config.toml
vocab_size = 56
text_encoder_width = 128
optimizer = "soap"
beta1 = 0.95
Rows from block 7 of the text encoder of a small contrastive audio-text model, named by matrix and row number. Rows with one number belong to one neuron. Each number is 200 + 30 x the weight over its row's rms, rounded and kept within 0 to 999. All counts start at 0.
After each neuron's rows are labels from the 100 texts, of 14976, where the neuron reaches its highest value: "fires on" is the input token at the peak. Only what is clearly more common there than usual is listed. The data: synthesized solo parts of chorales (CocoChorales).
# fc1: MLP up (text_encoder.blocks.7.mlp.fc1.weight, 768x128), inputs 0-127
# fc2: MLP down (text_encoder.blocks.7.mlp.fc2.weight, 128x768, transposed), outputs 0-127

fc1.702,251,199,218,255,227,204,127,192,210,198,234,167,213,165,233,171,215,227,243,194,164,191,243,191,196,224,136,193,156,219,250,249,207,241,179,143,156,208,199,208,224,229,170,192,197,201,241,224,195,180,187,202,197,172,197,213,215,190,223,143,223,158,182,204,166,209,261,216,209,260,238,235,180,165,213,201,187,209,162,227,255,281,224,212,212,268,210,181,168,205,216,203,188,228,192,222,172,217,211,237,181,186,230,218,211,186,199,210,183,178,218,226,191,217,158,250,173,225,165,281,237,203,237,189,219,183,209,224
fc2.702,223,184,224,178,195,219,203,200,194,213,247,171,211,213,188,220,200,136,205,249,174,264,244,197,176,222,237,217,151,221,163,165,175,189,219,236,269,219,216,254,217,215,244,153,238,230,137,239,178,224,199,151,219,228,185,226,215,232,193,142,163,274,170,189,212,250,148,204,175,221,186,186,228,231,231,215,222,226,207,243,260,169,266,190,202,210,175,205,223,234,203,160,209,203,188,165,193,223,194,170,185,148,176,179,192,175,173,218,201,239,168,229,203,185,229,230,191,187,205,203,165,220,164,222,205,238,171,212
fires on: "clarinet"

fc1.250,202,183,226,196,210,231,221,195,194,231,238,245,218,190,233,196,182,188,279,193,237,211,168,198,232,211,197,179,202,195,252,301,157,201,192,246,169,195,219,242,218,182,174,164,133,200,249,211,180,158,170,159,165,192,229,183,171,198,240,184,245,161,199,180,193,209,181,220,202,244,186,260,193,142,184,181,169,216,203,185,161,192,179,211,173,203,238,239,190,234,197,292,224,226,203,179,266,213,214,216,240,229,211,194,209,216,213,210,153,166,205,223,231,220,172,219,193,225,187,212,235,195,190,221,145,160,212,231
fc2.250,226,140,189,168,270,168,199,220,217,208,222,199,234,219,181,268,171,247,228,220,256,189,152,242,248,215,204,225,186,159,146,195,225,175,169,178,231,232,212,216,162,186,238,227,237,184,237,216,193,190,199,180,163,236,193,225,192,223,152,223,229,181,217,222,217,189,246,200,172,237,194,207,220,213,171,201,268,224,220,221,214,208,199,115,195,202,199,213,223,226,246,214,207,177,254,199,215,205,166,231,229,215,155,227,233,154,218,173,210,204,262,214,195,173,198,231,237,240,222,155,217,220,183,246,194,255,199,186
fires on: "f3"

fc1.358,212,207,168,233,129,158,220,246,170,218,147,196,217,145,198,131,197,257,205,189,181,228,166,186,213,220,205,192,164,211,208,172,238,193,190,225,208,236,177,206,164,188,185,210,226,187,214,200,248,191,170,175,202,199,159,200,171,213,185,206,181,168,202,217,178,156,180,196,197,179,248,252,209,154,217,185,194,193,175,151,196,175,228,166,208,235,183,198,163,273,195,205,190,233,173,187,192,169,222,196,227,160,248,234,162,143,246,178,192,194,193,165,122,191,173,217,184,224,218,191,189,200,132,145,277,164,226,199
fc2.358,213,187,200,152,247,237,151,138,178,172,229,218,181,255,246,271,175,209,189,217,171,175,212,157,182,151,163,193,190,156,172,276,191,186,248,162,179,165,153,205,168,137,170,220,194,210,218,183,134,196,242,246,205,137,228,202,226,241,189,198,169,220,211,195,229,198,211,204,226,171,174,157,175,214,194,233,204,151,195,261,191,200,146,183,229,165,221,164,207,203,219,203,204,200,202,163,254,213,157,157,183,185,175,195,199,208,213,179,210,189,239,205,233,223,206,172,167,166,185,208,197,204,206,247,186,210,218,197
fires on: "bassoon"; "flute"

fc1.550,188,189,233,225,228,206,124,202,193,171,242,130,233,185,220,211,208,190,200,190,246,154,235,177,208,162,211,208,192,210,209,252,221,156,179,220,254,163,197,191,203,160,198,191,220,214,265,223,215,252,244,176,205,228,191,175,144,169,169,196,211,201,187,235,175,155,208,191,218,189,229,177,162,182,228,173,187,186,199,231,117,171,236,191,198,224,178,227,148,182,228,192,259,235,201,207,193,260,233,188,197,147,204,219,167,188,176,221,225,207,165,204,143,202,176,169,243,228,146,199,231,178,157,255,182,193,194,206
fc2.550,216,193,226,177,232,218,241,189,242,232,180,210,219,211,155,255,225,169,222,179,203,284,206,186,211,255,185,263,235,221,148,189,208,199,183,209,176,206,119,214,197,252,192,180,195,146,178,201,247,177,177,220,217,235,190,241,239,236,183,168,121,197,201,200,243,228,220,229,227,212,204,242,188,203,168,222,217,204,178,155,148,216,246,241,201,202,178,208,230,213,171,238,176,201,202,224,199,162,183,200,210,228,217,223,194,217,239,277,180,181,198,163,229,209,214,232,190,195,225,244,159,237,198,191,234,203,216,256
fires on: "saxophone"

fc1.726,227,206,198,177,229,244,227,178,184,194,209,160,174,213,236,279,167,167,207,214,223,246,149,194,174,200,237,204,182,247,208,213,201,179,186,174,218,232,179,203,216,139,206,265,200,201,220,215,195,222,237,195,209,206,150,172,173,199,202,239,231,187,225,247,219,207,230,221,227,194,153,236,173,198,208,260,227,217,133,201,213,226,232,240,163,149,227,213,171,158,198,161,185,217,198,212,212,211,284,172,173,224,206,218,221,231,159,228,236,231,164,187,238,176,237,232,164,229,264,211,199,228,160,205,152,199,187,238
fc2.726,200,196,187,189,173,189,213,262,223,254,185,231,269,266,223,125,225,248,211,250,211,157,239,213,215,205,191,215,189,231,205,183,247,196,165,201,183,182,197,232,241,225,164,233,201,210,221,174,185,203,247,216,205,193,191,260,252,195,199,218,197,197,207,151,234,212,211,225,153,206,167,240,197,275,193,221,168,202,192,207,219,211,221,228,229,203,195,194,179,195,237,211,157,193,155,182,234,207,199,130,215,114,242,171,194,223,231,241,223,215,176,215,162,170,165,204,191,171,200,205,211,136,187,203,183,247,202,221
fires on: "<end>"

fc1.491,197,171,260,242,234,178,225,242,238,240,204,187,222,203,263,171,204,169,226,239,225,187,216,219,237,213,234,178,204,188,204,208,237,214,241,247,255,220,155,203,234,191,168,213,163,195,180,272,188,180,221,257,236,179,240,194,153,210,215,265,197,224,214,160,205,231,187,136,247,217,207,208,210,244,183,153,266,175,204,207,202,160,231,166,162,159,200,194,236,247,151,202,197,218,218,178,236,229,213,198,207,212,248,206,199,223,202,227,196,140,215,178,189,221,190,252,187,191,192,187,206,204,154,255,189,194,201,180
fc2.491,150,202,188,204,143,182,151,178,214,181,188,259,211,232,138,220,196,207,183,194,170,192,240,179,169,200,195,213,223,222,222,194,209,220,167,198,184,182,187,180,215,218,147,181,214,226,209,226,162,173,216,132,200,240,185,217,219,178,166,200,206,240,123,203,166,170,283,282,227,198,151,201,232,194,214,227,189,189,157,192,201,247,200,223,219,230,203,217,162,223,252,209,181,213,210,256,187,189,205,205,197,203,189,204,242,191,233,170,167,251,188,144,160,185,165,154,251,182,168,219,172,206,228,175,150,168,219,232
fires on: "a3"

fc1.765,264,119,146,159,207,214,213,196,219,247,213,216,260,199,245,254,131,224,158,213,220,166,208,248,213,195,240,160,195,211,192,233,213,191,185,201,172,167,190,168,180,168,227,182,218,232,213,245,241,223,285,229,233,182,154,241,189,193,212,207,209,206,200,163,174,242,227,167,224,196,186,184,182,230,169,218,230,238,157,178,191,193,189,187,235,149,202,185,196,173,187,177,207,201,224,167,137,223,221,188,201,175,178,208,213,195,233,190,149,178,167,197,221,185,160,188,192,211,238,207,167,236,207,196,229,145,254,183
fc2.765,128,242,266,200,178,234,242,136,182,191,192,188,169,203,191,183,227,209,205,161,200,218,161,143,178,204,208,205,204,188,217,213,217,161,207,159,211,228,146,182,215,188,209,207,179,192,226,210,113,148,243,155,227,151,246,188,177,191,183,226,206,144,212,225,184,185,231,189,181,174,169,219,224,226,156,175,201,158,215,174,235,162,190,205,240,174,201,163,249,162,228,226,196,208,187,196,245,224,178,212,133,215,190,202,118,164,149,191,206,163,166,213,209,182,209,179,162,165,202,203,214,175,204,170,165,217,179,197
fires on: "<end>"

fc1.449,135,181,208,210,200,216,152,197,205,192,168,196,211,167,247,196,216,228,188,204,221,216,248,191,170,216,186,180,181,227,230,212,198,204,259,232,224,199,163,214,207,250,212,167,202,164,175,198,236,183,208,186,231,193,223,175,197,188,163,211,156,189,210,216,215,202,207,221,142,130,218,198,208,221,206,198,212,243,162,172,210,182,237,206,207,127,290,223,219,187,161,244,180,179,221,190,181,244,267,151,136,158,198,208,205,202,174,229,133,178,155,163,217,245,137,228,221,198,173,216,190,214,202,159,252,216,186,226
fc2.449,231,202,180,189,222,224,178,190,213,211,223,176,169,196,201,170,179,146,203,203,199,241,184,185,179,227,151,252,195,228,187,187,176,174,127,177,163,233,200,215,234,171,229,222,163,213,243,182,175,199,138,189,159,177,190,213,201,180,201,269,232,216,208,224,201,207,210,193,206,225,100,170,196,194,254,239,196,113,189,205,184,192,219,210,199,239,199,206,204,240,183,151,188,181,192,180,187,205,197,223,220,205,172,201,228,192,238,175,222,252,145,176,154,250,225,208,219,150,171,217,233,209,188,216,188,181,186,99
fires on: "saxophone"; "clarinet"; "trumpet"

fc1.639,197,146,179,213,188,224,195,170,180,178,222,155,176,162,176,191,234,235,188,158,214,236,239,219,221,222,199,170,193,234,201,212,167,212,174,147,209,220,205,234,204,260,174,172,161,189,276,190,210,268,202,209,203,172,162,179,215,279,202,189,213,165,185,252,193,203,214,158,208,193,179,233,221,160,211,204,167,186,190,178,185,211,231,197,156,227,172,181,238,211,156,245,239,232,165,211,228,167,215,162,172,176,205,224,188,229,169,199,247,176,189,217,181,211,243,239,214,196,195,212,175,249,196,237,87,196,161,209
fc2.639,200,187,191,181,226,168,186,191,232,172,193,206,210,150,177,170,183,177,216,293,211,189,175,200,133,173,184,242,199,185,214,247,235,164,165,257,166,178,170,194,235,142,223,185,190,186,185,174,180,179,178,196,188,191,211,188,222,151,146,203,222,221,193,185,131,169,200,204,214,217,189,186,152,198,157,211,252,211,214,169,187,232,190,208,154,177,215,208,195,206,225,224,134,224,220,206,124,189,169,221,188,142,252,203,203,197,172,232,178,245,193,203,194,235,124,205,152,206,201,233,218,214,157,222,225,228,164,239
fires on: "saxophone"

fc1.440,190,184,152,201,206,257,234,183,230,194,193,217,260,167,249,220,158,175,209,217,233,187,159,245,193,235,211,206,147,229,206,232,209,143,218,190,177,220,209,162,167,174,240,187,216,211,215,202,224,172,202,196,198,144,152,234,202,199,217,199,215,204,208,215,175,177,232,239,220,130,186,223,196,231,202,193,220,204,148,246,218,264,196,210,228,155,164,199,145,169,211,184,189,188,161,216,135,246,263,147,223,215,213,203,236,259,196,203,248,246,152,234,258,191,170,214,197,198,210,186,209,207,194,163,194,202,235,231
fc2.440,213,187,215,197,152,176,208,205,184,195,169,177,174,200,145,211,173,191,202,219,211,179,177,232,248,196,228,181,209,219,174,185,211,221,178,209,203,186,170,191,234,194,163,199,221,178,225,183,162,253,258,215,166,197,180,126,238,210,236,176,202,193,206,177,231,187,212,150,148,189,159,233,174,189,145,200,253,221,158,206,183,158,191,227,174,218,247,172,234,146,175,198,198,207,189,165,281,204,212,180,117,128,184,199,181,167,206,194,147,182,159,189,217,145,141,167,174,168,221,188,221,213,201,213,182,169,216,150
fires on: "<end>"

fc1.415,213,168,182,172,190,252,234,168,217,168,192,169,210,239,234,227,241,147,236,163,213,175,198,237,196,214,189,210,176,253,229,239,232,125,203,210,182,191,186,189,213,167,195,185,211,202,205,234,185,196,184,251,229,182,131,189,160,201,204,218,199,161,242,199,145,199,177,180,271,164,142,224,204,252,181,205,233,218,187,190,174,205,256,224,226,182,227,141,135,155,202,131,172,218,178,226,144,223,212,177,200,193,212,178,206,207,215,225,192,195,186,208,254,210,214,171,226,254,180,206,187,226,163,170,200,160,177,186
fc2.415,170,236,211,154,167,255,181,184,178,216,197,182,161,158,176,174,204,211,181,208,202,191,149,193,179,192,227,203,147,220,159,199,197,189,170,145,183,248,207,190,127,220,215,272,218,184,205,176,237,162,185,193,154,154,208,261,194,223,227,193,199,168,209,229,219,190,242,186,176,185,179,239,148,210,193,219,153,212,165,188,190,262,159,212,197,186,184,270,203,153,189,181,216,187,197,133,223,219,229,131,178,191,148,223,212,211,182,248,183,217,211,204,203,208,178,211,164,146,216,188,217,125,193,196,199,176,176,208
fires on: "<end>"; "oboe"

fc1.346,160,125,257,208,187,209,198,202,229,198,226,157,185,190,241,216,177,201,226,205,176,255,189,182,204,182,160,181,266,219,215,181,160,161,174,154,147,220,172,167,226,218,208,181,165,174,231,235,171,233,173,212,157,222,151,199,198,222,205,246,194,206,218,208,121,187,197,183,267,198,168,203,180,223,190,217,240,238,208,261,177,183,187,189,193,192,188,207,204,198,123,177,213,210,217,213,195,178,218,201,193,233,214,213,229,174,182,213,182,190,269,192,179,132,194,189,236,173,211,135,177,223,203,199,216,214,267,249
fc2.346,174,212,168,150,214,187,184,213,157,157,162,165,204,205,165,158,177,175,145,189,190,199,173,175,158,201,217,176,166,211,155,253,165,243,173,179,193,163,175,219,159,197,178,206,190,181,135,190,191,176,243,196,254,188,194,156,161,168,176,189,156,233,181,222,152,210,193,195,134,176,194,203,223,212,211,169,133,169,192,175,176,172,186,236,232,197,212,200,186,209,198,213,190,159,142,154,181,174,191,202,223,174,219,193,151,207,129,191,189,203,173,172,206,228,197,148,171,150,135,202,173,159,242,180,187,215,147,189
fires on: "<end>"

fc1.133,146,144,164,195,244,192,178,198,220,205,229,209,213,178,231,242,196,220,212,170,202,192,156,236,235,173,182,215,196,177,272,249,174,194,191,236,190,227,166,213,151,213,220,207,196,197,225,210,216,146,173,193,178,253,217,203,212,202,206,176,191,155,257,162,209,203,187,230,185,205,198,221,202,158,222,182,179,231,200,179,195,183,147,160,178,160,239,214,212,188,220,305,212,166,193,179,264,190,231,231,256,220,153,203,208,165,184,166,178,170,191,240,223,199,207,276,201,196,197,199,236,191,148,223,173,151,214,237
fc2.133,193,209,196,241,223,205,242,199,205,197,225,219,204,189,262,168,190,198,174,210,181,204,220,126,167,213,179,174,164,216,196,159,200,182,228,191,193,241,201,217,167,189,162,190,222,151,243,177,191,191,185,170,108,161,203,248,239,216,169,218,166,192,211,168,173,187,209,189,199,233,195,242,162,188,215,242,188,228,215,206,245,192,161,191,225,221,235,216,232,207,200,262,206,264,221,211,240,230,203,229,244,234,169,202,197,216,195,164,156,172,156,149,268,152,196,190,192,238,188,173,218,159,188,215,208,133,258,236
fires on: "f3"

fc1.291,221,194,214,196,233,189,173,199,249,163,223,108,221,171,229,170,230,222,242,176,193,187,236,226,189,211,140,201,183,190,185,219,213,199,208,122,181,260,197,249,197,222,172,184,191,203,234,208,244,201,190,167,185,178,182,225,175,192,184,184,204,220,181,178,171,221,215,205,174,218,206,197,200,165,224,192,192,232,192,204,126,195,214,210,187,264,202,179,217,193,251,189,216,206,204,229,134,229,261,179,142,173,232,226,194,197,180,202,165,186,144,203,167,200,187,253,230,175,133,293,145,215,187,187,209,219,207,195
fc2.291,256,207,178,171,245,150,168,189,168,180,181,200,198,192,169,180,223,150,215,177,170,256,242,208,196,181,151,215,161,219,188,255,194,194,146,133,253,199,193,174,229,255,190,197,178,196,196,206,170,149,154,148,198,211,215,200,206,194,251,152,209,193,182,168,176,220,188,243,188,240,225,188,186,155,192,180,178,170,199,163,238,196,208,189,167,187,208,181,223,220,185,175,188,184,246,195,164,186,202,209,168,133,175,211,183,170,124,221,186,192,169,189,181,172,169,213,149,170,166,238,230,224,197,125,204,178,155,196
fires on: "clarinet"; "saxophone"

fc1.605,225,227,236,227,175,185,177,200,232,186,191,142,238,153,209,178,238,258,211,188,179,215,218,227,198,204,216,190,216,207,178,191,243,239,195,193,203,192,172,196,205,155,234,193,182,202,163,196,202,275,244,198,165,210,135,168,210,170,234,206,227,145,186,202,231,176,209,176,209,122,228,207,211,192,216,163,186,208,244,208,191,210,219,165,191,209,241,242,226,279,204,173,206,198,183,174,164,195,199,146,125,188,218,197,152,276,183,210,195,157,161,199,183,203,136,211,209,195,252,247,201,220,150,218,172,182,220,197
fc2.605,209,165,143,182,227,235,228,199,204,225,191,183,158,164,152,276,190,180,227,245,173,202,197,168,265,212,208,201,156,188,230,221,190,163,186,194,238,156,203,222,220,216,168,152,178,192,259,228,155,178,188,179,177,201,224,183,250,242,151,183,200,246,184,207,160,200,181,194,238,231,180,204,206,180,160,271,189,205,188,198,241,192,205,207,216,189,126,189,214,172,196,223,200,211,238,216,228,203,217,174,176,231,170,151,204,114,208,205,235,226,189,212,185,211,235,210,215,260,169,236,216,224,140,168,199,193,216,231
fires on: "saxophone"; "g"

fc1.552,177,193,195,185,140,208,276,183,194,206,184,185,242,123,225,205,184,197,194,233,222,197,212,244,209,205,190,185,177,229,190,252,234,171,170,158,173,202,198,161,220,169,231,227,199,190,188,217,181,152,242,191,202,191,165,233,174,178,171,218,218,181,251,217,169,184,256,208,259,164,177,289,162,180,128,211,233,157,170,188,197,223,182,169,223,174,188,225,185,130,192,165,235,192,204,208,186,209,248,166,183,203,172,241,207,204,187,240,211,258,224,230,218,174,192,212,162,175,229,213,236,196,219,165,182,161,180,174
fc2.552,138,217,211,193,162,196,155,183,150,134,187,192,202,205,204,190,187,210,211,201,172,171,175,190,211,175,223,157,149,199,197,196,229,239,162,125,190,157,148,192,182,153,168,164,182,179,224,201,199,168,252,199,221,179,142,196,122,143,188,205,206,217,217,153,159,261,168,210,201,151,184,183,211,157,184,182,180,174,179,210,190,162,165,220,203,158,130,202,201,207,220,151,185,251,175,177,207,183,176,165,170,177,183,184,178,173,207,182,198,155,167,218,164,159,159,197,206,189,236,148,215,182,183,194,177,179,230,188
fires on: "<end>"; "oboe"

fc1.93,207,193,217,168,193,201,185,180,226,200,222,176,206,185,193,214,197,198,168,177,254,224,133,174,166,254,156,213,228,143,231,200,169,244,171,172,227,217,200,129,188,235,179,195,225,215,172,239,249,285,185,207,216,203,168,181,214,186,216,197,229,154,189,201,195,179,214,230,209,196,245,209,187,123,185,238,154,231,183,201,184,240,162,245,266,266,219,234,189,155,215,198,209,222,198,231,224,202,198,184,230,173,206,218,222,228,247,192,176,150,208,158,181,190,232,173,177,160,179,261,226,217,166,183,230,196,197,233
fc2.93,262,215,175,194,247,207,231,193,215,195,192,203,197,231,206,280,192,206,202,250,210,196,190,180,232,190,247,216,178,207,131,184,205,187,176,249,185,215,188,195,246,175,229,204,218,159,206,146,199,181,217,207,172,147,235,233,211,258,195,176,186,275,193,240,191,211,187,210,240,197,170,241,168,238,235,183,185,178,228,217,233,157,266,175,197,173,220,209,169,250,171,221,223,258,225,173,196,238,179,233,171,182,245,215,164,220,152,257,234,251,204,210,211,194,233,163,237,214,205,149,197,192,225,180,223,187,177,223
fires on: "saxophone"

fc1.524,168,206,181,183,199,211,238,211,166,206,180,130,193,225,208,166,223,161,200,201,204,218,247,169,229,215,214,240,142,240,182,181,212,144,197,176,194,182,199,164,232,164,198,151,210,220,225,201,211,199,244,244,226,193,170,226,181,177,187,157,171,178,200,200,161,194,148,193,225,235,228,210,233,239,179,212,138,189,135,208,181,194,243,261,195,198,230,200,119,164,173,144,186,191,184,228,124,239,230,201,178,246,252,187,170,199,186,237,194,184,206,225,201,161,226,146,239,213,161,229,190,229,182,199,217,193,221,174
fc2.524,212,195,210,204,215,237,164,237,211,277,210,223,203,133,240,256,185,227,193,239,210,187,190,212,161,217,204,199,196,195,153,239,241,200,208,217,166,244,202,183,181,232,198,242,223,166,187,208,224,175,192,148,152,180,273,198,245,217,220,212,221,201,185,196,260,199,220,194,163,182,165,235,150,199,206,206,223,216,258,190,265,262,209,183,242,204,247,222,239,174,213,190,214,213,216,218,244,239,204,192,184,175,194,261,230,247,237,202,195,172,173,140,221,215,210,268,201,213,204,222,233,219,209,232,192,169,227,215
fires on: "<end>"; "oboe"

fc1.223,138,218,213,244,243,216,181,209,217,219,183,242,160,215,234,188,198,198,204,154,207,215,216,182,206,238,252,186,225,183,214,185,222,198,204,121,208,212,221,180,235,240,207,170,197,210,183,257,180,142,252,168,171,192,178,163,148,158,156,241,209,246,208,204,231,141,224,186,221,201,192,202,182,227,190,191,190,142,198,164,173,173,177,251,167,244,256,225,192,260,149,208,217,187,185,176,153,252,228,243,188,221,177,196,190,211,200,236,216,186,160,161,250,194,159,166,209,198,174,204,204,180,150,196,247,216,194,212
fc2.223,192,209,187,255,183,191,194,172,176,178,189,241,216,239,186,197,162,205,186,181,187,242,197,175,227,200,163,159,197,174,226,215,212,246,201,214,237,206,160,216,194,182,202,218,157,274,205,218,182,197,263,224,189,227,175,159,204,241,263,227,192,221,235,227,184,190,203,159,134,201,210,165,238,225,199,224,261,207,146,198,204,222,222,195,184,247,229,247,197,221,148,207,187,173,188,164,199,249,245,182,226,184,179,206,239,183,257,198,183,230,202,154,192,184,129,185,196,216,130,196,196,215,150,211,159,148,146,201
fires on: "a3"

fc1.672,184,144,186,204,212,209,231,152,202,181,195,184,141,227,221,122,194,174,220,192,178,195,219,224,198,191,211,184,225,203,199,153,154,187,168,221,235,139,204,160,180,215,229,194,193,200,190,163,227,192,176,216,149,208,146,212,177,239,157,225,238,219,210,152,173,158,201,205,149,193,172,233,183,235,194,192,187,233,179,171,149,196,185,203,204,226,163,219,181,201,203,195,199,142,206,205,305,181,226,158,117,232,164,226,230,170,231,182,253,178,194,256,150,191,177,187,229,184,205,198,238,191,192,206,222,235,204,198
fc2.672,231,212,156,201,153,160,195,203,182,200,218,220,223,150,195,199,241,249,202,203,158,260,141,214,238,141,175,185,206,139,214,224,236,211,194,201,184,205,159,180,230,130,190,219,210,188,188,237,169,205,179,190,216,222,166,179,186,212,248,162,159,235,232,174,227,179,164,187,195,215,263,181,230,159,192,204,180,157,216,215,193,213,222,224,156,165,187,192,245,210,181,156,178,232,153,163,160,205,136,209,250,215,195,181,212,183,181,192,165,156,236,190,153,206,192,211,160,217,244,175,184,166,209,184,135,182,157,205
fires on: "a"

fc1.106,180,147,175,179,141,199,168,187,215,181,222,234,162,165,205,247,219,181,201,179,199,191,200,258,192,180,149,216,157,187,222,185,224,231,192,207,151,231,214,217,157,185,188,152,231,202,286,192,226,145,150,212,136,218,189,221,167,161,172,203,147,221,208,214,192,200,226,199,192,237,202,262,176,183,181,221,216,176,200,163,214,190,177,174,221,189,206,210,192,178,223,260,248,197,154,233,230,217,187,222,175,161,161,225,211,187,186,195,158,171,213,204,207,164,196,215,151,240,212,173,256,141,172,254,193,195,250,226
fc2.106,185,203,230,228,230,185,184,170,219,205,241,203,185,239,200,213,172,196,252,195,157,221,130,159,185,195,180,162,195,138,192,223,201,217,221,170,256,275,215,234,199,270,208,201,139,184,175,204,170,251,218,167,187,184,259,155,216,204,205,233,200,131,225,132,156,258,213,201,149,189,180,162,207,158,235,210,250,220,174,193,182,180,191,172,201,235,225,210,183,184,169,172,238,174,213,187,211,211,204,182,198,168,173,178,148,166,192,196,225,194,152,228,236,208,195,190,193,218,160,194,208,205,180,225,169,213,221,152
fires on: "f3"; "b2"; "f5"

fc1.624,213,164,233,255,222,248,188,171,173,190,172,205,208,217,206,149,260,207,201,209,206,204,240,231,168,202,225,167,186,237,249,190,231,228,178,220,221,192,221,214,169,170,231,220,228,219,263,174,196,185,202,164,218,230,182,203,219,168,191,221,180,234,253,187,206,185,238,167,119,132,149,246,195,253,249,167,171,231,177,237,137,182,222,230,200,198,194,227,222,188,196,184,172,223,223,220,221,261,161,230,185,188,165,247,224,196,176,205,193,214,257,256,162,168,183,195,240,202,226,170,208,197,170,191,240,194,220,183
fc2.624,281,165,226,196,247,168,223,220,220,229,212,254,175,232,222,126,206,233,217,216,170,171,221,211,174,219,199,229,166,215,228,216,176,169,227,214,221,229,163,193,186,156,176,204,199,231,181,223,173,190,219,223,231,193,190,193,197,165,218,218,190,225,190,169,204,192,216,154,128,235,190,180,238,193,211,233,190,231,213,242,159,205,220,212,261,256,213,231,230,186,136,190,163,178,143,230,194,204,165,226,241,214,225,250,185,203,218,263,174,257,176,215,183,242,215,219,225,190,227,161,267,203,214,173,166,177,219,182
fires on: "a"

fc1.311,153,184,180,217,190,215,180,202,179,219,123,212,202,242,204,221,135,211,261,174,157,208,208,199,208,167,217,195,217,188,155,267,220,225,200,164,197,154,202,248,201,198,216,173,217,188,208,194,229,193,232,248,255,230,181,251,190,171,184,201,184,204,214,173,161,204,135,178,184,205,231,201,190,198,188,201,151,139,207,188,195,172,226,217,210,171,189,223,145,235,202,262,224,225,143,198,183,276,209,163,161,220,241,187,206,164,188,223,214,169,164,223,155,187,196,219,187,164,197,189,200,176,215,246,286,178,202,201
fc2.311,275,220,178,192,208,162,181,203,127,220,287,187,205,169,208,189,246,165,215,150,242,207,200,245,158,207,173,219,155,239,194,247,193,182,201,194,187,208,178,184,186,154,169,166,181,216,164,211,207,192,196,179,252,170,127,172,194,161,198,178,207,226,188,190,250,209,226,217,177,256,179,227,186,242,208,196,208,199,207,234,184,219,179,187,190,192,197,218,263,210,158,158,202,166,283,227,213,140,225,219,183,213,157,211,225,226,199,141,216,185,197,202,189,193,218,215,202,218,215,238,221,199,216,218,159,164,252,221
fires on: "bassoon"

fc1.659,174,197,200,151,208,162,208,183,164,233,251,223,234,204,263,200,198,212,186,206,226,245,198,179,223,228,216,169,209,164,145,171,208,215,155,196,214,235,233,183,188,212,284,189,147,203,249,203,216,200,238,192,197,188,138,250,217,186,156,245,210,178,179,189,201,174,207,176,166,187,204,209,182,156,281,207,176,188,201,169,139,172,269,212,215,204,183,186,233,191,181,167,247,215,176,152,159,184,247,161,227,185,170,226,185,234,222,184,190,170,178,204,231,179,175,182,209,230,167,217,153,170,143,228,164,197,215,200
fc2.659,221,227,188,182,181,231,178,197,209,205,194,199,176,226,180,179,187,210,190,200,189,181,185,190,213,211,235,264,212,251,205,244,244,236,194,200,195,237,167,151,239,165,155,223,282,211,187,169,167,240,187,190,220,189,240,194,190,193,228,144,264,229,196,189,196,236,193,268,192,223,208,209,206,266,137,253,178,232,159,242,209,203,201,170,213,211,204,252,198,190,174,198,181,202,239,216,234,190,186,190,179,230,199,157,182,176,244,171,249,209,179,222,179,216,175,252,251,214,257,139,215,226,212,231,200,159,147,222
fires on: "saxophone"

fc1.211,159,192,169,246,171,146,194,235,189,227,158,205,205,212,242,233,196,241,185,209,155,168,192,162,187,215,254,147,160,193,201,204,224,214,187,206,184,164,227,151,146,167,141,207,182,188,245,217,161,203,171,162,112,194,223,208,184,195,156,198,190,236,236,170,219,259,172,151,166,167,213,244,181,156,197,152,166,224,235,193,172,165,188,221,230,183,179,175,185,208,253,142,207,230,196,193,184,149,192,186,190,218,172,196,192,132,199,179,163,184,216,181,242,193,178,180,189,204,205,192,191,199,238,160,195,170,168,191
fc2.211,254,219,177,168,216,221,156,201,190,171,222,244,231,130,183,134,185,184,200,178,207,186,192,229,161,218,156,183,211,192,224,181,162,180,192,214,208,182,183,245,203,197,171,174,199,219,171,151,217,158,221,224,244,240,136,178,214,208,187,203,218,174,143,226,182,164,251,221,240,213,180,178,196,205,230,211,162,147,178,169,206,173,197,160,176,175,151,196,191,160,139,241,209,130,192,140,174,234,167,174,214,197,189,150,190,247,194,227,175,176,214,173,196,205,248,220,254,189,202,226,215,221,161,203,141,173,209,208
fires on: "a"